config = dict(
    loss='cross_entropy',
    max_precond_dim=1536,
    batch_size=512,
)
Rows from block 9 of a small sound classifier, named by matrix and row number. Rows with one number belong to one neuron. Each number is 128 + 24 x the weight over its row's rms, rounded and kept within 0 to 255. All counts start at 0. Numbers have three digits each.
After each neuron's rows are labels from the 100 clips, of 14848, where the neuron reaches its largest size: "loudest band" is the band of the loudest frequency at the time of the peak; "responds to" is what is common among them. Only what is clearly more common there than usual is listed. The data: acted Russian speech (Dusha). In brackets: how many of the 100, against the usual share in percent.
# gate: MLP gate (model.blocks.9.mlp.gate.weight, 512x256), inputs 0-127
# fc1: MLP up (model.blocks.9.mlp.fc1.weight, 512x256), inputs 0-127
# fc2: MLP down (model.blocks.9.mlp.fc2.weight, 256x512, transposed), outputs 0-127

gate.256:119157149137156150127117146156154131115153143141177150155123156118135115092091124110147123094115149137126133140133133121082120166123137100095119099114114135143119145128096161161151116130120096107108125107097118158141100141128129161151120101146120078131116107153076148123129099167107103118146151137135128121126137153113104127151121102113132103106164128088127156102124161167116144130067
fc1.256:126103133121160144131135129128132128101160116158136151133102157135117157112102143122104164116106164121116133122112155130127171165120143140095110136118126177100103101140137142156140165148133166135132118136154111165161117149124118143121152118142091121145123123138059125167119082123122121156137138139134178119164109146107092091148157095115118137128147107095119087092078135132129115137070
fc2.256:129075136109116166148091108143157150126083142171147138106135115133127087176142123161133146093106096109121140119110142143107128100101132123148114172082101138091128130097094160131124139108096144122106156087116113123148115142118110135151111099145135118168126117107161133098172112101122075146174123110090116125115175163127167145095112127120138134103131087109118118135179148147097155138117
loudest band: 500 to 1000 Hz (25 vs 9)
responds to: emotion: positive (47 vs 18.4)

gate.325:127123118136117117112139134099148149052136101136166133137111125138141133151174146183131117112117157142127149099168130121127152139107146134111143109171129113107082124139125091088117146105099111141120081135145128130168100114086139145176120121097089094113072123173117127132140123112108137123149108133145158113167155103133105139129141134124121163123113119115121099127104110168121104095122
fc1.325:156116109103097136088106116144130091182130129153103113111142153095125118089106133115119144131100107110159125147093093126111134123115097106120120146112165178126144113089162191137135112155131127134118136120129136106139132116149124131105129125182137146127171142119191138146110150129110122127131144122113108146076142176139172156119119164140117084152158131137145095149149172126138123113080
fc2.325:100130136193147102139162120122098133152064154098123102120103148131132088090109157136118111105127143129140151148111133111111132142155145149119125113130105106106129131138141144127101121157128161121069106137120140174106131150139147113128160094115141136124160094150139145099097112151168113132105122125126077168141125141129139152127100158178112124145081117135164142108141112133149090126122
loudest band: 250 to 500 Hz (47 vs 20.6); 500 to 1000 Hz (41 vs 9)
responds to: emotion: positive (54 vs 18.4)

gate.330:147181114131124186166135114075146139109075154147125088088102124149123113140141143142112131133088077169111105165174129128150154133100103116111161105120115097164121130147118118132113149111103132143082090124142134145103117108118146170109158158130136171145122176124087099157118139114109125177125106150075093137148171121151124162114153137147135181076115141123113100121135122140171132128089
fc1.330:123143148152123148110161120105108157122077146145141137133112132130137134119119119123093152169115144130128157173090152151148144111112107102147137120192183105125090083124122136164112163140130139125159141113144121163131145104128129137147140130097153155065128121177116127108164174148111144089131145154130103095072090158125109108115157052165133115156134142090095179118124131146102101151132
fc2.330:091152170117124117092118079120069116109112098164126121143149097100136108119140097103150135172137097111116184130094096196093140172110095154136144119150136179108153112136149147136147128180133140115134112158112127113144115138110151090164127097109119108144116146141150086120154140061118100115139090082111132168114116114144140148106117139114171100143139087141140147149123154127086169188141
loudest band: 4000 to 8000 Hz (87 vs 7.4)
responds to: emotion: positive (73 vs 18.4)

gate.56:135111122060124146114142154128159166122115125108188163152103134117144123167121108128112152141114182119094121115166095136147136096129118136135139142126154089055130171167088152133152097144114151144154111118134136158144148109112154103135119127151109116135159154101127129114135088140138171125131121113126159176086132110127142155124095127133114137151138164122139092111097073129144150115127
fc1.56:154086156077166112081147102158123093124114113086164147110127116146129083162106085103116150159073134133140136084091112115148138106136108136118121132130130172124162133175117078105150147142133137114132169139103147123152149166128098134105144103120116152122107170091139130116171138123168157143108111101165145161115132126108148108114112126112084097204117156154141122091090144139134116113127
fc2.56:133147111098092173146127151130157153151142146139134126145112122140133126120100101114111106099092150139120116169130133091097095177110121124068143117142108152130142139164112127098105143135125119111130130105108136110155141126123099134148123116132114077154139099150159118139082125105118124127146118126113127166125144152085133132110111135121117108109127112121173086123146116080089098128113
loudest band: 4000 to 8000 Hz (25 vs 7.4)
responds to: emotion: positive (42 vs 18.4)

gate.36:162096121115132148168130134079111137107134121120124100105083106084142114123139080123145085132172107128145154117106137100153103141134108141135129103110108142102142167104100113151123123104123164106073114082113120129132119164151125085112117134132152115160117157097150103123112107137123105124126125138114129075142170111085064110107092109143114130101150100131104167167132113152151157140120
fc1.36:129126141111130138120175145140099140115104093107121127161170145185114131165184126166070123091176131141129131094078149125130093153151091093113106139164165114113094115116156164150127159135131154143105089117080128080156108114172089115137126157144167101160084122159125159150127107126106108153144119146113147125147116145117153123097113174084118182141126139141138142136136139128137127161108
fc2.36:097116159109147098140133120131112142137126094120121118134162160176165141144107107169121125121147106105163086128125116121139151148105103132138120148142127156130125158108114106133137161124075152154109112136121083085146134133172122114087138104132076119169128050154130150136096177130131117163119128146131130090108124122137114172147119163094139142101095102138173139115136145077082130160106
loudest band: 4000 to 8000 Hz (57 vs 7.4)
responds to: emotion: angry (51 vs 18.8)

gate.29:091138109121160131126149111110126203092137141098149128132108123118088148101082117131164116104137124102152132163138182122129160142123118132153157122098149119164114139134129094090113132120122070112165119156117141164109132082117138114117116157139138150131126138131101172138116167091130101129157135131130098121148146116116123126182201143166149148121107161108130121129097124162099132137138
fc1.29:123118097106148141150166166128112174124170150124164127118103142118166134097127140137126131138172063148137105160101157142147117106140143151133144153115124105165143185111090144150130130133117145130141088165114118152101091135164122124104148102080113162104097120177121134118097114139163110124153123178129117086103163193160130136142120143146125133122112146152071130124088113137091151119095
fc2.29:133129159146124133116107136069124131123095164107102125112109204107158145107134134117132106134105165154115118069130082129149127100116127178170168178125086114133172122122152143131117141125149127132087142100158165083134129170129125103130130136112116123128107146136118137112144123167152155083094134117095134161117112086119136125089100133123141111095139159129160133091064135129139135151105
loudest band: 4000 to 8000 Hz (48 vs 7.4)
responds to: emotion: sad (56 vs 26.9)

gate.179:159130095178133136155144163135117078086140130100135084166096108143153120120120154068110099132109151140141136089135160131181176164131138139139118140104121145148136117116123139129148138157133140134111091123159105124114151091131191131133144144163104203187154117154127098120168099153166148120132108160117105104116145121078161125158145107135118145131104138130113125146147163162113129120129
fc1.179:105121133095138178108190134115135128129083116136138114127172119139142104135127143145114144096105135179128146143142138136119146150084146148107127121133142170118142105146081101117114193161123148143109136129142188144133155136104139159130103142153110142121137103146112143137142121143162169110121140154130123177160127142105157119132136157102150138104110119112131118140098139127151101162138
fc2.179:126102153122108104077155144158134158120119148161095116111142112110141163158107144157163132079155152145133080103161112109128137139121098123121155096165144142159133137115134114152141116156136094108088128116105173159088076174116139108136118128139133125139117103118102171165110118138140073159131142141132118113125156141138099122113115120092161137167118177128146095085132143093157138131094
loudest band: 500 to 1000 Hz (34 vs 9)
responds to: emotion: angry (44 vs 18.8)

gate.183:168119149146126134134115120111156148099117121161137122161145137146098122127118151111110120147144139155144120104133105083133127124153091129080129132159110177106123137146174152101154182110158158082173144096054134062104144133116119099141135119118123170132099113131165114151115136111130131113090150124125123132124083131131107135130108143104116138124147175127142131153111169159089129087110
fc1.183:130176141147171148104091148126120105122124089151142104161176154103143085106119146097117109095151122093176104109163122147115138140112101099098138088163141110127128148145102121091149079106169121100132123115111130148119114127074094133141109111121139127147124163161121091128126095054127129186120114123120105112146169122092129158158109104129138097140144128168134137130100137157105120127133
fc2.183:138150090135121190135118118152185150104128100141171123102109107117172138167130109145152182153146125171119170123100148149130095134094083130146127132158145088136113112137143143103137141092093091140113094151134116134161148134141179134136143128102161111093100082132144111120148150123117126161147119104123156108093111076125122124163149121153108184119148106127102098100123123144119082120153
loudest band: 250 to 500 Hz (46 vs 20.6); 500 to 1000 Hz (36 vs 9)
responds to: emotion: angry (43 vs 18.8)

gate.215:114133115161102141145113140078154127141101093076131135141164125140086126090167154153133143137095140124152102144097147141117129186098120143133085132113155146090120108136114140174087088144128130162145122150156156104112110116145119163128085151128115177117134137131160148113163108180108148119102154140118106113094116175150163132139152135166117141124135125114105108167110136138118144115172
fc1.215:102146128126169168113126093094115098156132116101117097156135090137105135092135116139132146123092148144105130180115112087144159131128146109134086121156142138143127152175121159154178092118114097168102172112157168111143131095139111133138117124122120135173139127102165172127187148106152129130113129076145105107133134162158150114125123167132098128134135143127125153147110108177108132127155
fc2.215:086159125113120131087095115157130129090144138134105193131159141104096176094122130140162089112140162133093116131121126159118137121146131056144137151126157143145109094121120101168121113127125120109133106115130149085108153134122170111126157159138177138121163134118134136132138150136106099088157132165138162149135098090062138097118191165109142140125114132124134160164125116147125161140136
loudest band: 250 to 500 Hz (94 vs 20.6)
responds to: emotion: positive (62 vs 18.4)

gate.315:111075091116099115171111173087128177165110097141104115156134116135139124137150144141113163107100123107132125122140100132113136113090152111128153136121116148131109159121107090108130096108097133149125097101131072179129140113093107146149143129147110138114168145124100083119154136104103182115152147121112057114119103078175130149118139111119094116152142160129118107130143117186123149101149
fc1.315:106127111112137105125075136134122111111171088104132120099152139124157149110083128156113119121132134171118111153139111136082098119148145164134143089074115135118144121112158126144141109138127119090115126105146151137131123143149104100142108102079070141122110142115152126099124133143094103124107102139134146132139155126125083064140108127137124151139126114114132103142121183107097096161137
fc2.315:130138086137113158090113089159142135124136101142118169126137129098120125141146136117173172142147148096128150153116128098155163129160137137142162139136128111131136140151094073138127107194174140139120103085126102062102071193121133124120146123101167127114124126137112137105129125108171109132127130140151079179103142132135119139097163104144157128125098136118131102139136124140178089150098
loudest band: 250 to 500 Hz (43 vs 20.6); 500 to 1000 Hz (38 vs 9)
responds to: emotion: positive (44 vs 18.4)

gate.464:123169117147136110105152118148141132122152082140136102109154123105125117164119107102128079141121099128129130104128118098148131103130150121184176173173108094134157139123077163122139123192151173119151140122117097109109137112155138130082136162140172160146116086116156095155136112126108117132116134163147096155073139082098140094148113139107136114111107119111095090092114134152131103145132
fc1.464:118105132124091119131174139126093100114122141106125117121130182162141134132149143111101198123118111133120154126140146142154108147125150116097126149126162142112110116154122104128133122088108083160124096140160185181133108140124137100172109122083098132082113171117105125137104105113157128169159142107116123113185123174113055110118147145145122149164156128150151149125166150144131132109115
fc2.464:115123135081152120125128127140123150150151127107128095153099082142122164116110142079122156150110119071117144116148159130166122094137116113152111173170077150132122153115095113112117085118133198120141152114073126134103102146098144070051126081127140162134064158158102090144116096129153145133124096159132115122132138104092108123138118149132149127148099121095085123113127139096122165129108
loudest band: 4000 to 8000 Hz (41 vs 7.4)
responds to: emotion: positive (39 vs 18.4)

gate.470:176130146104110152102156099109110113132142095098107154130150144147153152095127127143147127150153157123145144147160146112052107118125127108122121127122135167139125186152103113147156139142123162130127166136101113116118146095120161172137120105139143135129164087109144105151163125112130135095125116099123180089109151145114112131147107159132081150108171122122134137156149087166154148160139
fc1.470:167137175120159116150127108129106122124121139128154093116144158130133134137107132155115126132126181111138125130171107143069117092131134141127117138134157136124113169112123096156121122090158145119121136107123114119161109144118116119143164128126104114121151144109144140113163123125143105125166117093139126132143076186095131146104116144129075095145111151108154159137196106162162152099150
fc2.470:089097159110140127116094096122156104109086080107119162076128166153151075100123133154115133161118121131152115110089128154114115130119154167121125104125111170171105095136133106088083148112126123133138149123100197101133073097130105166154131063120079145148113098165155143136131172159134127166157126133112144153103131092132117094122147156121140143148115118143086131139155119124118115131173
loudest band: 250 to 500 Hz (86 vs 20.6)
responds to: emotion: positive (56 vs 18.4)

gate.451:114150123082114150134145151113105150148124125176147091134065113133102109150118121098110131160137121116150131099116101117106140140120125116118159147099094117102110140145139142123094104166153144149115125133105130145084122099148114127104078113120174092111167138103115091170155133100177144136104148146128148139113119118142166123129095106095108132156118119102139132109115150131142155123100
fc1.451:079108131087114110123137092173092183134176112192124139123099138146112135119139100133103129114136126153145134123115126146129160098127111137153154151125147113152155145154129149129115134115128135082087141136135103117088072159102106140152113143114140114149121109149121104092143145106120121121196147135122130166131130116154112164162129117138157115140132118142110091104128139130133140121097
fc2.451:131113098123146143089121099104155151130140133144146129159137157110094149110161117140201127124109134135150119169148117102143116148103129128158111142140110133127127166096113143172149170119116098136174161103143127137130144135125125145136094100090150132165157130122089153162118136122123124128156124120104060147117134142141113142127099140099098120089147158179133154191119119125112146120161
loudest band: 250 to 500 Hz (47 vs 20.6)
responds to: emotion: angry (69 vs 18.8)

gate.378:133119164115130112118130106161148127118119136092112154131135144161110155128100152131103129103112103119123108145126159135162120148115172179119106078093139126115098119119124085138179124128122135118093163132147107149142151144154124119116134122131105118102148114133098067120132153122127150155178086104118123122142131128159160109144090110187128139106159122102136120130105088123113105109165
fc1.378:094135123110102105177137125109143131148130110109114124135135108118125103123117111150160123137144138080144115114094118136145136113161100062118113152125124078131140143132109176145114136132157119086101129108137110155136149101151145130146112131132149135102132165109135157126098141142133113166073136131137134104111110147134183156094135099115117104174111078101112132131131148154165132099129
fc2.378:102165140113139121104142082111145112134134152118136120126151170131116155160151105137116114139145129089135149134151137131137107105103172162115137095057114096154065088121136118101164126152101123092137147128139104127126151113103130107119118093146116108167088132090103131090137126148122193119143109088123148105162130132162109145151148074115127139119166107136125149086160154133120134136132
loudest band: 4000 to 8000 Hz (61 vs 7.4)
responds to: emotion: angry (43 vs 18.8)

gate.69:126123096108138155124165171158184123119073097153099110112133161124151114110137144151093128118112100129118180108128120137116120131102128102112169141139175141157140101122094121104074090105100120121100151125146120157141174108131109169145103127155098154142123135148148113131143126118133160099123105115127120154149158143153165118157117104162106117140125102137162145149103136149084119145106
fc1.69:174119168144108164123141093116102153155129149129090117125096106132123121130105140084146162160096170117161087146155124148146148148180128159172164092113071134091097099106123137173161149091113106146152153097100163097126136142119143142145124127142131095162196150135088090126161118143135175119116135100130139084097121119121089100141144169118139115131111165135137095096132106125155115161155
fc2.69:112088128107159139100129107121143086080181091127085129113146119113108160104140132115127108147147122162112120157135134155120155115135129098105172097107143163074137070130095107126124127113141114157147100136110127072135086146118153144142138117148139111088152108157097139165129100141099136146105158164084141130104136104094126091074144120128129191107102119129146154121132110103118133105126
loudest band: 250 to 500 Hz (43 vs 20.6); 500 to 1000 Hz (25 vs 9)
responds to: emotion: positive (41 vs 18.4)

gate.277:168143131120128138109141154142153132118155099124140166166099135141118103143109116154083166149120147117178101104124143104105124077048127123152114142134123130142116157149146142126163136119126115077123109105096125163101087118128144138103140134174106094135136144094101140151102160162117123158148112152149104159134142111142130141145099138159129142096131129120130134135171110154121130092141
fc1.277:096056145145109125130092093157115135106105149098118172146122123115115109168103163158155068116135132139125102117111135151141128183148122108147101119124147110148126109121154144142141167129118115120094080161130126113125115157096156158178140123081114097105113119087102128138151085138093109137112126178088157121119108134125169143113111169116139107127136127116119145149128141145184104159153
fc2.277:121114127159162133132145128138166099119145121127155098150101149115127178137118114151098156140145140113157150105140111140140097137063105170126112174110118136116130099111119118151109111109102093176133103169170113103082131118104122130133105131153105115146124143132143159120108098110126159106125174128122133116145160100163110077098148145150085086115112145114114137118117090108143155149142
loudest band: 250 to 500 Hz (56 vs 20.6)
responds to: emotion: neutral (62 vs 35.8)

gate.332:102170128145107127166111146127131131119129154147144124095093133148105151134149071117145170126173162168129162135112127150098113148172128065137152099127140158119076093120109142111099115136138140152154128129117145181153139121139128111128159139109171150139164121128130113115139156150122161111110155124131180162074073142108097130148115129123099111135133181145138158170091070159105145137070
fc1.332:107112104171123143101111151110159148095134141138125149139115145098134140151108132153110110177110071127163091137127097147129096088106116188111116157161095126180186128116143176116127150155085094129133131096109153113132114140145168114140095171165130134167167142147153172177117161162092133138168112102127088140153155136162120119084123133122156095116122135112132073130132133111151121106144
fc2.332:148140148135131141132102134166123149173074147170138116136105101097129187124147154159090117121168183114121101121093069146115124109103088135130122104136174105167128099129141158134104119109112088147124077134145104107093135108118154157130116068136126110158130124089169118168147122091143157157139093129130113144127123113189081112141089107138145132109113155145139151111095134120134170110116
loudest band: 250 to 500 Hz (44 vs 20.6)
responds to: emotion: neutral (61 vs 35.8)

gate.119:106174096098099121161136123126149153131130115106145120177121163103105120150123115102143103115113111155111126120112103143104134096170113132106142117134150167109099121127172139148120153143138104134139128141112140137110138151110116168106132138127175143145142123156116169112119111136052099163139082114114127154144093123136123107184104132150104099164121133156132199106128091154154132148097
fc1.119:073165109094131113143143108132147107121124142132179108153131092158095115153117123119129103112113127144156139124128144129106150081125110106106152151114146164122096119153160104130122152108152104141121142105124142111096173117112142164131119135116110157116123146133138132122157097102111112151148113122105140169130098119137155134155128097140079160145119146138164161073144101144132132119096
fc2.119:123091060123115106128163154141119141115086133133115144135131098140169145097124145176117129114100148085127143136098124097095123117158141083117119163129110085124137174149148110126098163112159122120127116097176132097095119107137077109185165112142088124134171171126148152144124171130130148143096109156083125108090129145107145108162149162138124093157148086101136133143059155120160121124113
loudest band: 500 to 1000 Hz (27 vs 9)
responds to: emotion: angry (50 vs 18.8)

gate.182:143146155137144126105148145096158130088164147148134094103135120149122100153119167136141135156099160133101154089154176126157145153104148094098123155160112105165147161125147152125145150124140124146120099117142100162131131136122114126130162147105128175120149136168131138080139111113131130165120142147106132113110127150080116082162075120147125085098151121115075119136177133111074116118119
fc1.182:158142117142129119107134145179136109126134119117181109116126127095125152134140112144114113125136119069120189113128144150124101146136140082141128126102118156120133129102120128121094159083144096151116168147125108142119093144161153093143124120174077145151130119151147140157155146116113151131112110138139146137087115113149107131143128120096138181137131122126080123141112122122134107094142
fc2.182:063161161120109112103111106114086119102144122149109119107149122101143142101134137105074104125129074139114134097160147122118119136100149121116124158173113139160153127136155139152170136122148135166099124108124169136141103147142119109130171156153083162125102159092114132113131110133110111181055141133055141154168121187142146115132128132123057120134162132112141106056119119134123138168137
loudest band: 500 to 1000 Hz (56 vs 9)
responds to: emotion: positive (41 vs 18.4)

gate.441:132169122123130107101129121095139089140131122163108134180105131091144102120142158101077135132157113177145150117176131172144156150152125097121131127090165112142066099127092110182123147150095133108094056145106122165134116134108154134163126121140136184116116119114131121083077135112132112108117164133127091147087160156123161131139141118117124129119108141166112139144172127141126118146084
fc1.441:084158125120108149119150138161146116102185142149099136093153113134138097125118140145138147120129126115082121130090101132117177129062118142104111124122110140144136143098122157140084145122128138091155160133124131088164105107096119160149126170174131146141145138110122098171181141183155135168160116142134160163120137113118104119110121163145153085154138126100115153105083149141147085090145
fc2.441:139133122135139124094147152112143093170104116121155138134138148107171128189161103073137119128105121122145153087139162164119152153129174097120176173105098111171101151133112128145131104105141116077108113108132089146169121122123120106139121108124117157138185116143129096101116138165132074134111152124109094088120147129129135094157132171128111106109142141105146141150160138131076161100149
loudest band: 4000 to 8000 Hz (34 vs 7.4)
responds to: emotion: positive (41 vs 18.4)

gate.392:164137114131174136183144116115155107135180128132146152116111129149154085137072134199132103125112083108119151124151102123142119133152152075153124149114123124105110161117142121165099139134160144159145135137164133120151114083092140117131160133110187150138105156155134125160118174147099104079153110135110123142082131122185125162129099127109121097112069145127181159123096145160132157135117
fc1.392:144139118128140130136116164108129105137149092121128126152173151120094142167132141150116134131125114128111139107127135114144073121185158100109125154180160099153116141123141124140097121161125094134128107121140127115146128161119103103123147172151159127152131105166103136151117124120115121127105135113148082115116113083120127134156068150125142112156113098081121140143090138093085162147104
fc2.392:150164180135135075111189172082138123091126135185127100149110156074123139138111120123141152130123144098095119139144143169151153097164092121098156137145103146097162117155134084104140126176111160115130110139145123163172117124087148145146086123135137151096112114131152127091122141096140142136132128124098102147091119174141154145090128107156102172107133112111102097125091096143150096118121
loudest band: 2000 to 4000 Hz (46 vs 2.1); 4000 to 8000 Hz (40 vs 7.4)
responds to: emotion: angry (42 vs 18.8)

gate.502:199122129122149133087123159099125119181148098153135144146171138098142125094141091123113133138158126124151102139140134167121139150096125115139123136095151103145099142164120157083136138112153092160104116095138122111160099147168143114152135148134116118119128151152129085156134122122116106130164134130103166149114117098159157146128158155146135159132084142130138158147087113142109154112131
fc1.502:173110157141103107132140124124118085141106122146137098114177159101099183082140087095129169116122132200119098120165115109139129122131160103155113147100149122151132109108098151164136099150151145124107121107145101113146116142129133155082152159119152124127130138084150132102133120148120099145127118065090123167130127113157168119065132149133142142128115149093110118123139130083122154185154
fc2.502:162167176153144129133157119124123092156102173149132134116139154155110135126160124118106126109143122088104114148119127132140132130105107092105100160127074133150155137127133122114174140085114187111140125115105178100146139137162141117161131140128115143126111128148157132082139106121117092122139088138168184133133136131139127125106154134130108162156154104129103138077098067111111107115078
loudest band: 4000 to 8000 Hz (37 vs 7.4)
responds to: emotion: neutral (61 vs 35.8)

gate.204:131125123099157126078134115111105137145111140125103099106142141173133126112136156110150144133143166129096101106133147154120140154093137096079119145116163135152136147102120172150075137118124135115143153141143099131137121136133116147131122142103154094151144114128158124140115080155158117132148132137174137149088146145145151179138149139137177142129145124138195160111074127134160138141082
fc1.204:149112143144146117111135135092088176163131117148128101116126141111153123084096115119118104108142136103102104129132128151163121113097123126110129160102165100168113108087162165143071134110141129124174116155120128105156132142147126142103136135112122151174127161109111090107135089112156133119120094103144173127130146079135134183132173111136117098129147132117144105122130100125127105162101
fc2.204:126121124116130141138176129143145116095098140153108101141154161135162107117137135106138113135165108101053133096120110156121127094167093124121160137136136107135152140098120074135126112132084129090113179141150165140086155140172144156069119070149120151107120109140151134165139070119137118097166148109142085102127133120108162155133152167100126135120073123092136153098129112125148110111158
loudest band: 250 to 500 Hz (43 vs 20.6)
responds to: emotion: positive (53 vs 18.4)